Rows from block 3 of the decoder of a small segmentation model, named by matrix and row number. Rows with one number belong to one channel. Each number is 128 + 32 x the weight over its row's rms, rounded and kept within 0 to 255. All counts start at 0. Numbers have three digits each. After the name is the row's rms in percent of the matrix's.
After each channel's rows are labels from the 100 images, of 14976, where the channel reaches its highest value: "lies over" is the class under the peak. Only what is clearly more common there than usual is listed. The data: Sentinel-2 satellite tiles (TerraMesh).
# convs1: first pointwise conv (decoder.decb.0.1.convs.1.weight, 256x256x1x1), inputs 128-255
# convs3: second pointwise conv (decoder.decb.0.1.convs.3.weight, 256x256x1x1, transposed), outputs 128-255

convs1.210 082:102137183168204116108081116150124099144094061169096117132065144163130114141105120147080163086156090105165140151149075106120189136154129115081095125130122094113173101091156175082173184102099155125193123191151159175158134139090182098155116127120087105067076168126167077181151099064133104090139124191156098097120062156126124149077124146057138090132166155116077136124149174185095084142136
convs3.210 046:108083122074168147115121108176152111122122121139121154122032116141170137128083147147118109124104159124166163173160114156159080116129145093147141111124151147102071156115109136070130133111102072134169130156100082168072112174125102113175122112160104113123148115116137139130128066153141125154084125164047151148077149182159072173076147065103163090128145122166097122138121091125110153143120
lies over: water

convs1.252 043:093147148185132069124100120137116103111136153159199124131121131136107149125126136130160158190135118149115108183106142116071122089129135109206107165076134141130146103117117178121079035118144153105158118138142121134080138110092127134117146144154161118128208064093141244146161156134120109056100148135117115146107229176176150128137104147106137105134149183116125106109126164114117085183080
convs3.252 007:088139081095119147157117116148138097094149083158124047105065127098064145107121143116125072109092148132109124102131093113160178123160095083156114086114179107074115159166138157122082111123061117105147188107098068176123063134162119103189152150162144136088140105076166104143126132105127130183116142143042143105098141145110102104156162100113152134164132168101107180133086136127113166157129
lies over: snow or ice

convs1.51 147:125100129129126117169146116138066130140140119140120112171049096128102129123120135117138131118122130171106129148130116141151131116135128177141127132090026130111137131141141126150122115160139150101134163141104119131137136117108122142129213094126155133111131135129138120154098205143122091134129129094122113177115118109120165113130207116111127114192133132137116108131133144129112116255139
convs3.51 228:070121157090116086088112139165161155133173085131104116165142185163128081124101122124165081131152132127115125126173080129161134079110127148101107070089151151084080136123093192109159086110142076152169097156089071167128139123103154065128164156128160143169086076139150086180095151106176134185142125122123116093090096151127142109107188129134103076087147140123087086151150083165097185192118
lies over: clouds

convs1.112 088:131158084145064155114107190146120127096180141168170129163072155042162100073114164152194118156109116179135160099154096184190081127199121139151143110105074152105104049132117093155050129150199115103120086097152048109060158180164145129067137123209158158174138126162103112062103152121101132181114154133105142146152161143089108106123174162104142123144010089098095096120133119065131148057097
convs3.112 047:101072112078136144106148110189125099124149108149102113134089134169118112157068179176145116095105167121111141115198089109182137092135098093137143121157165105128089166091143159107143119071120093114143132129109075148099121126131097078194114105169110089137132113129124098162144126119116101200143086152095161135110151190111113181075173066103123076140174088171073122151115104147116156186157
lies over: flooded vegetation

convs1.83 082:122151108152095102105031140135160131146156068128176109099147154092158107083136101143166107155100113114137102123121110145148102124153116139172157073108086159054129048128078126113059073093181139148117086120164092109072126148162128149069108100251159163153168112199107099113056119132129144139146161095073135123130180147096087118165145150124136102114080093145110123109135121108132117100046
convs3.83 051:103074078084116178152153073172138084155102126155104112112106120138094137135095162149113128109101138134092150091186106091144157103153072094144132153186121123171113149064140113132116157057097118085144137139125092146094133102120075130186114068157098062102164154142144112121153147112104066160151061144118162165107162179085151176089119063085150090155133061150086151163130110110164140143142
lies over: flooded vegetation; clouds

convs1.4 082:116153111150072133106016135118150144108143071131151135139124140086134121078117090165175109161092125106108141119143103157149100105173101128168157110128113146087123059148067132147069085097152144099095089088148091109073158167171140121072123107215169153153145097196101119124055124121122110138128161112080125136130165150107107139127123121121126119149081105108120123120104106091121147088039
convs3.4 048:145183164177133081127100166071132176119143143100143140136167144106145122103172072082138126160153100134153113154075155154087104154109180169109109109080108140096150094183106129133132114190151140159122112133142170119162136146118185139057147174089159192144094106127129142131097123142158179076117190103150094095140094066157124067175120193169119168103100190081168109102141142139114122104106
lies over: flooded vegetation

convs1.70 113:127113140164109095091076107125086115104099069137093198132129122143202083142109123175104153137136072113224089199116119240158148160120171136116116113127146128140140144093136158140150116128154153177141128139101086133130132192094157120089165084087127139112131113137143109152146115168119132094170129205142105126114128143136117167083132131157120111087116105108112135121124142134131098110117
convs3.70 035:127104125125105115128180092098141168164132150144126110169195169147106117117169112118153126118183105104095137102159079102087165135144093160080075144157103115182142075073139140150146122099155143123118139122166146125153188097100149124108165108074157115155109121195147086142099199101107069135185088090199091157137090128096176120115119128134126123140108069102098143158172123148187134137146
lies over: trees; snow or ice

convs1.127 082:101145201164161121109071073145111085124080078173092135140107144146101130147115131133077185098157147107122138117155084084113171146170108118076066127163131088127163105077158176066168186104099165129168126170135133182174119129064173108174112123122079089075087183123166088169173089072114124097106142177138109115091065130172121147146114162082137083120156141138064149142127194185101110101133
convs3.127 046:151177141198103108148129149073103155124131135098144120126217128105102101121174101108130154132150094130112078109090150112083159149106136154112118147117113114142178090164143114168125130163146183129082111096151173082174142093142157155076127148103141155134117140129117132110123171127117153094150153095200103103184114072115170071186109196174084178123105145095161110110136167123135096101128
lies over: water

convs1.239 073:142160115121166126108164165097077093109199152142116132133062150104184108061145134140131084130129136122157118115135116162189053136163176161121161132107164141131123161141123080165110154136174109107077125097099067101149138167190173167096155126129115100144100139118089117080090138105153104206094102149065128134147098145110173148107173126135136136171022113075134090166134090094127137113123
convs3.239 030:130113172120148082052150169166097127090186116162150100166078148189133129186108176167180146083138184085140150140153111135183128141136137139124166120116192095104112152146148190116196074137172120164116143104138116108145120141154143057138121179154160140166085086114101083183143115116118144191135149112094127096151100141134099150107186115125145111144201140163118123099102132183104134184169
lies over: water

convs1.129 081:072099138140202109147165119117138098122090175169124145121161151178175127122152151150071171105166104126134146116100108157123161121149158129112129173104117094156169094110179187076172184109124165159166115172087142191152135141112144058134112135154081176074093158092163073179126156102128133064131107225100127136112101106084125137137132141058142082143158130152093125133148185169138079124142
convs3.129 046:138187118182071121157109148098114139129124116121145093118200133105074121109158094092119137143126077147075089076094150087108177142130107146134116130114110133135179119160132113192112135149141178110101139121142166101166129071132145150084125136119129144127116144122126135111127188091133151095170131087201130093162123074093187058193104199139119172127097149079161136117128155123130111108109
lies over: snow or ice; water

convs1.161 151:122072120122113128154105128098255132107136118149167162120175116137166112137141102131123122128129155130158150086133131088125140175103139100123123129164111129140144139117114146112126138084155125097127116129210163126119130158134123126134039094119119119121133146139137129125158083116135124116159127152153133113163125147143070122123098112153098124073129149089148148103126110137130117062140
convs3.161 215:067130125082102113129095114158185145162135078126097113135160173126114087089107100095131068162142099164098122111162091113141147069112111129113091073093116179099081134116074164121119123101115077121189105181080082187108134105085135094127168128126135125144115102140175110148090159102185121163143108125136131110071116142116160099117156129125109077083111135096090096169161069132113192170085
lies over: water; clouds

convs1.226 095:144101068182182105107108037118121151123101038163079159129168142140219090171126135086128125109105159129155111100142096199129124164131156141146084068083114147092151131060124145120149090127138144077111070117093125113148123184082132135109152146077146124130171101134124093148149115093120138092154143192156065080117161128054098203128149176068116111180169130130087148127133138129051120113130
convs3.226 038:122092114114144141151187067102142148180106176108095162154183138129147098102171106112132127139168113113149129146148082143074111118118115148087083161160082131210119074059130114113121140103115122124129107138144122127124199146079137152127167099073151119132145131197160114131099145157099057112129102140156087190117099140141141160090084095136108123126089067121083127173180123127217121103128
lies over: crops; trees

convs1.5 085:119110199183153138133074075121125100142088073148074129117129158138104121180104119104080160075152148114128133112108117086132154123170090131111105116173116075117165059089166152080171189100051158112195127188117135179181136114079172098163120125172090110080075169154190089171128095067126125147102163182127128089071087126141119138144134183088127093121176120161071138148138186165121120122149
convs3.5 043:096071127066163129106130085162169119152125130162099142136043137147162151119091147146140094133131149124154187165174093161153099099153130111119117110138130155124063134081106141076127118089100068137173142166101082175087138164101113114175139113138121103141138115145155117143117084141144099163106101151058126159069126176149101178064144062082167072121134101155080143167144077134138161145117
lies over: water

convs1.35 090:126142151185151129142084084121163120126076046161072114138126080163125045185089119107116163101130142099158104161142117114153136121117104093188089089111162082074165112116144186172154101090108150121165123159140168159150141131077140139123158164110129094110165122134184155174157134115134096078170164159198097120108192142166106125067106162109122075148189145108093145129152151139127079186135
convs3.35 034:148099136151143116130194109098113165143128174103116148158243139156133084132177111125160145115177134092137113140127101141083128155133132167072100162156100107187137074088153119114144112133159146144103108102163159091158200132107159142112152133069170134155113117186134101146106170156089078115160129121214078167155086128136147133111104116166069140140121089135103117142164157145185104110149
lies over: snow or ice

convs1.39 092:111172181154152139168153092146071081142097144108125135091066113136077132122177144174087168143184124113112130164155142123135174168080084112132106169098156124187167139109155162132140097082125166104157145127087152149164135108106183138110128107102067081094130128086144109151144131123122127100182186163161162109095128120169149161173117103098116122145094136124137141124140160152103117088109
convs3.39 043:141149142160088106125164131097111157141147137157154090158208160145085133130161123127161139103169110098092145079135107095108183144172096176093110144141126111150170092109153147171153112108163163132103154101172177093179165081125165107095153139092156125157103117156127084150115203088120104130193106082214099118158088109082172094155132155125134145147132097102127146136151158155149113144156
lies over: snow or ice

convs1.247 081:122124176157177114111077119148135094153069080160091119131096156162129114167108107155075171079145108108175133120139095096129162116163138132110120128159106071102163072085164162079183183104110168107208113207121146203156147152082166109170135126157071119081081161140185073169150135073114097094134156218165131121120083131124142144089129154051142084157150138110091112128131178186120089156134
convs3.247 044:151176120191084123152128152084103138125129122116146099123219138115081116126165102099124146132133086141088090079094144087097179141129101151124112144128114117144186110150151121184130129136148182109088126101159171088175137073134144139088131133108133137130119136130125129120137192096123145103174123087205118098177122081088186073187109187151099172131103140088158128113126173125137109112128
lies over: water

convs1.243 088:114153072136075142106079221140111133131167139131188180172083104026188128081119162136187135170111117156118219104136115186185114142171121169150131126115085159088107089148124091158052110139174110111117076098150059119109156178145131134035125153190163183182132118166111124066095138131122122189131127118127122125123141157095115130096193127109152120158020100121116106135141122049100134069095
convs3.243 043:159170135176111119157123123065132160141105151116147144122186114100129128095183081083112138156149082129135111132053163139065129156140147160117109146120082140146176077156118090156114142173133166139106123126150177115165148124121161179080140133079147159117129145143137146093106146140128142051135160102186102139150117068145159084174079181155117180122086152078176134111146150111153091063111
lies over: flooded vegetation

convs1.93 080:126156128147155123131168092141117103172062166058094180133085122165158164163181107126076187150164110105105111108135162143109168156090112097151112170122117139162158148098196157143170085140101146121162135139085124150195119128085141123124094141085096134104163090074145131156120137090135128089208142142142129141072164140128151130107127104122127117140160140123139095127145171147146105147178
convs3.93 055:141111122135085113117178119121117144145152152150121087167228162166082123140143137137166137091154123100083124079153094078122180148153081162099117156166127102161155113095159152160155105091154158119107149101167169107162160079123147101129147128109158105154101114162122070158133211095105093151194093094214104125152098142080173112125134123123120129168131086126110140144141155156157119157157
lies over: trees; snow or ice

convs1.114 156:112068131120107135176115129096255114126133129141146167135157136141159111138143117118125122126129174138184170103119117084132128170131131136121123122139069132131149135123127139130127129073155145070132142132197196120127137183143133133120063078119119107112132145125141126137139071115146110103175138156140124123166121143167061119110138126143131112135143151090122100105119106131138122079146
convs3.114 174:182123157167169120098167153105071129087146182125153151145078100153164147172145156165147180087130172078175132166104149165123093179131165141125162167149153076141157118143178117112160105162154163161071131070172148070150129172168138139122102150125142150139117125125079130135152081164074144108107163137107111136180119119158079157128126129142136166159160129164155135085104179149134074103178
lies over: water

convs1.207 103:147104082147120078103097057128136156124116030163096178142181147147241125153131159086119102117077143121183128081130107176135097151116143163172107056084090137081139116079094142126144082111129134085101094102095121110132112240127105128131154081130162146152177079166119095129114085106099135115170143153133096085129195120074071194140140164115089111140158117126108138122101112115043145111119
convs3.207 032:133170158157118101103072198139113126080162097124154115129094138122144130145109122122136131128106128134139110140085173144159126147108162135157163079069174129042137171195108148142150102177144133160128112120120147120139076126160136099103110185152126164134091106077094147138140109105169208132114185113110147054139128103147113082171163171158121139122147212125169103090096141136047132139112
lies over: crops

convs1.174 146:056129153093118112100126116148123115116118113149136142134077251134119173146132152114124130108131145126156137166054117148109137029120131129124124128094122121114147133122131122123131130149132147146127168132082171129113157121118140140177146119122126127116131138118141135140121113165121138141161131127189123126195116157138131117107146119198149127224152106136129070103140129138076119101145
convs3.174 147:076098134075141125115100110168169134149133090084074156136151153136148066106092122118128082151138128150132105141170087145154108069078124122118102080099125163093064146108088158082121123106097065132176073170070085176086133140090126098154159124134129131142130102137163124150095131145168117169111115164112135127077125165146133135089157104166070070076126130128082078165154074133106181165099
lies over: clouds

convs1.107 100:129108088129178088095175091099089143124113190096086114143139114157188157172166132103098129128130139156102064058140175183103146169087143109150136152153154132155122160089170133157178091167129136153135126137094123130180116166108100127137118169101125179131134077126126093134102161106123086121191139166111121136092150097057161144088124171120091154140160141160159114147116159140124124177194
convs3.107 049:122144150130174137132086139120126120106113116084126180101042096096195118124130121126101128150109142147184108186096158191119062121107191113146138108092131134109108129163114107089107137187109106155127097136094084131100104182132130156119119143126114159108146132105119191111110041175137160097052179161063130126118141108195083140136120138142117131087124176129150103110114122110108124095110
lies over: trees