python train.py --model="segmentation model" --dataset="Sentinel-2 satellite tiles (TerraMesh)" --train_examples=145000 --image_size=64 --grayscale=true --crop_scale_min=1 --horizontal_flip=true --color_jitter=0.1 --num_classes=10 --encoder_arch="poolformer" --encoder_norm="layernorm" --encoder_norm_position="pre" --encoder_activation="star_relu" --encoder_mlp_ratio=3 --encoder_parallel_block=false --encoder_inner_norm=false --encoder_patch_size=[4, 4] --encoder_conv_stem=false --encoder_depths=[5, 5] --encoder_widths=[64, 128] --decoder_norm="batchnorm" --decoder_activation="gelu" --decoder_padding_mode="replicate" --decoder_widths=[64, 128, 256, 256] --decoder_blocks_per_level=2 --decoder_block="sep" --decoder_attention=false --decoder_upsampling="nearest_conv" --label_smoothing=0.1 --init="torch_default" --residual_init="none" --optimizer="adamw" --learning_rate=0.0029 --beta1=0.9 --beta2=0.95 --eps=1e-08 --max_steps=10900 --batch_size=64 --epochs=4.8 --lr_schedule="poly" --final_lr_fraction=0 --warmup_steps=1090 --weight_decay=0.06
Rows from block 2 of the decoder of a small segmentation model, named by matrix and row number. Rows with one number belong to one channel. Each number is 500 + 50 x the weight over its row's rms, rounded and kept within 0 to 999. All counts start at 0. Numbers have three digits each.
After each channel's rows are labels from the 100 images, of 14976, where the channel reaches its highest value: "peak on" is the class under the peak. Only what is clearly more common there than usual is listed. The data: Sentinel-2 satellite tiles (TerraMesh).
# convs1: first pointwise conv (decoder.decb.0.0.convs.1.weight, 256x256x1x1), inputs 0-85
# convs3: second pointwise conv (decoder.decb.0.0.convs.3.weight, 256x256x1x1, transposed), outputs 0-85

convs1.233:493457481512464507522646551498547448518486549530452561485471542576424527584479424450510467473469491501527512581546514521440470491513493584499465426396538458480462542495556500386450502485551443476460456501443421505609458350462465537537469519510542537543443464
convs3.233:457443512428554539436553539502522430548520447428494444483569452543532584521455471435574494480563575444601506478477505490450443583399572448543579423433525480461532448398400440579491431453529436450428560423503498455512489599397536498502509499497441495472474456
peak on: water

convs1.26:518468433490509510515525511522539470458475404536561503508528469614489505539462608441558545370554465514541503497555449511608345499341539501437507454596474642451478554501587494489450485603496459527607460550514549454438514519448524530500516582517507559518450497
convs3.26:548545552586510506522443513543542538450471583535465539475462565388474511555632543553406508551493424500473517477500434485574457413586414582397458503582509567506503560551541545450532574545486549514555511567512528576448490466618413516452566478452532514513554581
peak on: crops; built area

convs1.245:559476487520504512469503432501532521510553479449506468515509498427497490537717406518424492510487499484551517477463442498501538551469472430552486524488486525517490465531538540503496331475517526473474516471504523494563514495494472538500453529475456525466479516
convs3.245:479446519481458453531534444525466458459504558584439456467457467423420459510602457469436573441509422438482553445454456480484523431528443572430538446527493505549471450463442442520529612557516454430473462526459494582518505543465546549521564428512442506534444569
peak on: snow or ice

convs1.201:529451403533445470520581534490493478486535460546465593511478519559474598506483489412495537513504419479470476534537450512476442551514548527426515436499502535455441594551452442452402467543490417523510428546494481420492363419481511504534530516476492572550492467
convs3.201:413438447417511515437563489449482458556524448457517451517563433558527527467470480431570480435530568482540486528502547502420505575453576440551573469435532441473493429411409417573457440461513408468420506577465475432561490574377572470522446525549444490474439452
peak on: built area

convs1.254:495509461519505504514594570504521468503541475580462476504542496531452534523507470488511533537484381550506484562536530437424506506499510562429481451519533541471486521563448516382446446533493482512558506531464377461490436367463493498522486517480504533558529491
convs3.254:582568488571444471544462485508479574484468596580476541504413551436485434502521517534387523524477397521420495514529497500572518393538380590425449539574515523528454547578578559450495585558463560528580442497490533590486526442602465497480541485492543503509532594
peak on: snow or ice

convs1.51:500522431497500521474521546539541476513469521556585503517580407610496525515498584486497568539544438497537510496545481507600483508314511479458549508614528666442467540519478477482462478622523464530644475510552529507464515494515527545469489539525479553534527558
convs3.51:476476447445497500466552484456469466542544414452532463541534437610524484452339468458610470474502572509513502521500564500429547603412605424598528500417484437505490456463480460528482421465516455514458500440493477408559510530406592482537417511551487495504457416
peak on: crops; built area

convs1.71:520518487527615526536520530468440429473499540552432563523564438532424428509446470504460610564520444593519561597617499514432553477487461536453521435449498480493570572533441444458490481501480450426503536492460597395486530481476498542493554513505552496514564450
convs3.71:515461546451600519482503565488573426546460444414490516430609489505562610539474491499548528531562590444597451488455451522470434558411539432511515428442502483422575500446469493543483409429567479457434600421503531444470522552474502465461481538445476453440525457
peak on: trees

convs1.2:480494541555608486456480446513470451501424552555435542495445553433474435477509451478480557546498575498504508497509371608465458460500467528551497470602504412414561512472483462483485498618534485487466526443542637422380538466504498532457480463517515511537522490
convs3.2:416530481503455522573501461561450533454590499519458456585455517492412449484452514488509463452478470540465591494578511403459513505528519498481493540536478532576452469519498458456516522535466491507536416471436401512518403488455509599554519416579493548602462490
peak on: trees

convs1.165:566485577513517509528467461479449542495549461502442473492461588495541472534421378536478425486497520501454480441404504461511530487402487485497468495515523402486473453397540556548552495590511547475442484527481329521483358534505485511512505526431478435446495458
convs3.165:559539539496560569452482601538589500533450538496438501461543553426554598592466513497425497542576502454579459522525454480504393438465440555418539447498535508424521507428503517540476485476461487491474539507476529556469474543529437485409507504434455460459565559
peak on: clouds

convs1.65:344454490320508326511515504567511469520477496513488507514440449477494476375443454508452476491522473508408462483518516526584509498504485487402381504529570499482497490537547499499540409505533509504447499617590470512421504504521551506517531492486528490510452507
convs3.65:486374518398488399591535436431479406494475486509493490446503402499461476454517476483528601457475504420493522426436475563449556529471541468522528465433407453517536462483478464535541499483591457412434524506510541460503573522437599490559511495502462530481444461
peak on: trees

convs1.82:566536495560495488577492493434663506474481546503503477508540542448499486612595631543589468527504546489567523505493489447399392490542543491564649478468501477484503494637280503517501502470532511521532512399603501494591479517514508457511564516474474507488556521
convs3.82:527583516564542526491415542504532553472525441426579563525519564561535521494470507580568427570442548589493480516545506511533493561494558433552405571515496565501542586589588580410530462494509592591566535492560487434446465414558425488506473569487594519516561445
peak on: water

convs1.142:524519448493528497498524514528529434513484475529582547548538453645521477555451603451524565522534452526499467473579505539630445518359545471465541481641479653459484558496465450485463502630512430529628466513534569475460497493472529481520473525579506536571522482
convs3.142:518543558579529510523439525549540536450477577538458550476468582394469514554631520556408508551493435504487515483508423483575462417591405562400468498574501587509521553540536555454527587545490549511559505549510524577434482459615411538464576471456522529508542570
peak on: crops

convs1.215:497560512528517521423503408507367520470497573597449523461506527556527438486535442480477469579562479515538475483497443453495573524322540546468523505448490477476538530500477458511511477524519465507402528621502512458594447517499449464469520646532596501532472445
convs3.215:467510507534481515522476499544491514471524511549450484517474509459451450520322555510456530485478439483470535461512470441537514467300453524476479546570493535538472505497520507463527434542497510478539455192460492547491466454515484557506472429531487462541498562
peak on: trees

convs1.115:521531507526457546414495487514558543517479483501498501473425594493529552460477402501443394552521536380561472480463483491443559420364591566464570510483416441501416476521435535510525487504455522609444319550556493486598496527434454522437467543487518475556486498
convs3.115:374434543430544509472491572545562419512500450450476471459558520519496574546470438487544561544562564413578505442423448475407450547529564442506539413436514510468549499415462513546522479451553485412427547685507500450479471556444522546509508424475430547488550431
peak on: clouds; built area

convs1.182:503482492499476512514553501486474433468487465516456661508524470491525524482512546350513501458521444570456492511570500533549442520500487543544484405603501564480403665455596401471468518554494363478611404534497503450446440414542466519518486505536527561586492509
convs3.182:561581552578512495576411512533532557434475529513521592485463582481488482522590511585458497580458458534463508488507455513565498454558443533476411539554465575520522593610593602409535571534495618543590504486549517527430495399637411515487532509450578515521565540
peak on: built area

convs1.70:531558440637477523483534510541492469464488583550518539541505515547513514502494564472455492625549416505412499498541539527441619570507503554400547453612529562463460566517344430489479454569458441491596443440523516446455459501442567503567457430513498546548598467
convs3.70:431425468424503479470564470449467447545514431462533458508559425579520499456408528437579491449510580477530501497463554530400528578461581438577558475417487439481505434437427429560486420441537415471405506517480492440561529562374590476544431517545463484478446432
peak on: built area

convs1.108:539498421573490461494530480504467444498525408559498472500520489545464547545538513480484556438512391536514461521558542457472424493394533524420507441582474583493465536563464484435467440593476456493640476532479464425501452437408504482501478541449471564563498485
convs3.108:433448477417530519493531507468486432530537400428515462515581446582527529464460464460606471469525599493557499500491533503429515614466612400586540464403469462478525451436443456533484430430536450487429535507490479391523488552393565491534432521528473481483455399
peak on: snow or ice; built area

convs1.90:333519494443512456465495599537487482550494462509504523496472454512502477472241495499491497493506534517489407494516618516511489439661499493499429481521555485505495487462553504499505710470507502489493487458492517515451512488509490433526381477487522515496497521
convs3.90:474410534450484437516542463505503447482473553574415469441477438444444500526562482458429598438528429403503546433428440504462500435537436556441560422510507483522500443451441433549527557545528423402428488566464530574506537551458547535511553445491419522502446562
peak on: snow or ice

convs1.69:616427464556479543501511429507502497470520521437500451513525568427502497529755411482438461415494536491478553490482434511492514591434451498562552497518499509488459491586529536521468339495494539504479484508532501486573530493453514549474541505478412538502481492
convs3.69:510594484565528549477438535493523571499513458438578560548499563568559510490459586558553413557463544599483454560576543514530480541495538453552434586499501523479512570569573562436481449483474578603566516505547490447472479439566433471489445574488583501501554458
peak on: snow or ice

convs1.162:536415559506590468491485488545472473470459519547438559512465580391479419511516505493537530443481544455493483479486488540564418416586545571521478508567507412473592504464609456517506466579598487512427518420547549401407503467481493434492497381566479470567491428
convs3.162:605464546456596491446495561467572434517455479426534542426583497526572598537594500515545524547539592444587461497426470572484470549569534464525525437451503475437584508484487517540492478443566508481429600608559557453455550526504512457473498573435488463424550456
peak on: clouds

convs1.200:571522584465508506523465426467478549486519468504440462496542609478522452489510411524490452434508512496458498428433494470514540482392473506453470511517487387497499471485560541565617444598487526495443469504533352487471356529521491479513508495429486395456526440
convs3.200:541530532519554564453480580536587500531430561513456510452546550432544593598469523506427509545567499462571457525509464486517401441449428575429542453512530508421509513434513520526487475499469492493475543470468526557462483539537431474398507510422448461445571565
peak on: clouds

convs1.36:522476440514497497483529490549529467482486428544579525519495444616491510567401592454544558456549433502494487499562476515611434507368550502426541454623479669460463549477509462505467549595520434521666481522493540482428507489448526490502501558519527542555529536
convs3.36:473463440417489498477549481453460459548529420468523459527535431607518494452360471457600477458512576508527499514506569502413533586405596419597536506428500433484480454457460448551473416452506449490457500460484464423562510542391591491549433513540482488494461423
peak on: crops; built area

convs1.8:503459500485504458502494503497529502535532534526506525508432527511506516499503549567623487643542530499577534494508501516423483407522560517525477515490498499508493483293334522516518495475542523477545498461410534457625496511512513535420504496518652489490472473
convs3.8:493567532562533481494412511479522553451504457462588572499497550558515511474500482598540468553421532572473487487508497543522514539498531467537395542532493565517550589609576575403568477519530607582564538513578516459444505393568448475531492568480609548507539481
peak on: clouds; water

convs1.3:509554425506490488521592527519530438491540481548502450506558457538489525529501530509492534518500426552529474565559539463444557495431532530415528428581486610504507524545452500400453428579522451481631520517478420461488467438463539504525445499479475577545511509
convs3.3:572540505573440475517482464510483574486464604593483541502403535421473446507564505535390520513472381515438498499512482512586523378558390602419458548584530517528457531570558533473494585579460549532569445522503523601490528461595459496461577497480535499509511599
peak on: snow or ice; water

convs1.237:536508441489519495477510489533548469520488458559598507532520427631491498550452584458517567526539448518552499496556439492608465503356516491450511462623513670492471548490448466475445526633507460515662464526529538484445495507506531515508465544527498557501555547
convs3.237:474473453430481498465559480459464468552533413463525458533541437608524486445359470454596477457506574508512486514493566509432540588407601424617531502420490430495488450456478463537478424453513458506452496441491478421562508531394585476537433523547481492494453416
peak on: crops; built area

convs1.81:521521423509418495516618517537533472503560555550448532492499555587429557545471450458501416547457460458462500567495468546436567528515486602482511479447617529504422536521444485431437480496543488509488398544510429521490472404498553504589456468462519552497520519
convs3.81:425446468439512550422567501496484435564533461452501429522564431550514531494429504412550479453560562480559515508482528474424480566415570478541604456426530441478498417397395427575478415469509397467439505460469482461562478602390574509522470503549418517489469469
peak on: water; built area

convs1.114:514514496521582524470559540494478424489517478566453505512585418488429422484484477483497573565473429585542539603621469478381569450464476550443553426472481510484588549563452458442465434518476417459559577502462515405518468431486461554510532566528555548532505448
convs3.114:452459553444601513482497560493569413531492412388494497449602478535544608538485474506582492512536607450589467491460480515434427598443571391547523434430504501436576499447454492539498419420563483460430600499512508422462490548442500478495460525453464469451529420
peak on: snow or ice; water

convs1.25:517510451550512478524606558509544448490519458569480479478579472516434504539494508495483529566489391549529503579561555430407518474441503533424506424565495600482534532557454495418445423562494450455621544560453430451477472391470501504506480530493495552545527482
convs3.25:571544491560439485521480456503469567474468607610488524507406536429472439495548516519392529515474379527422496515508490515570535391556399625435468545588502510539443526561571547467497581576456543536570436511502520594507530453592467495489571484494532501502519600
peak on: snow or ice; water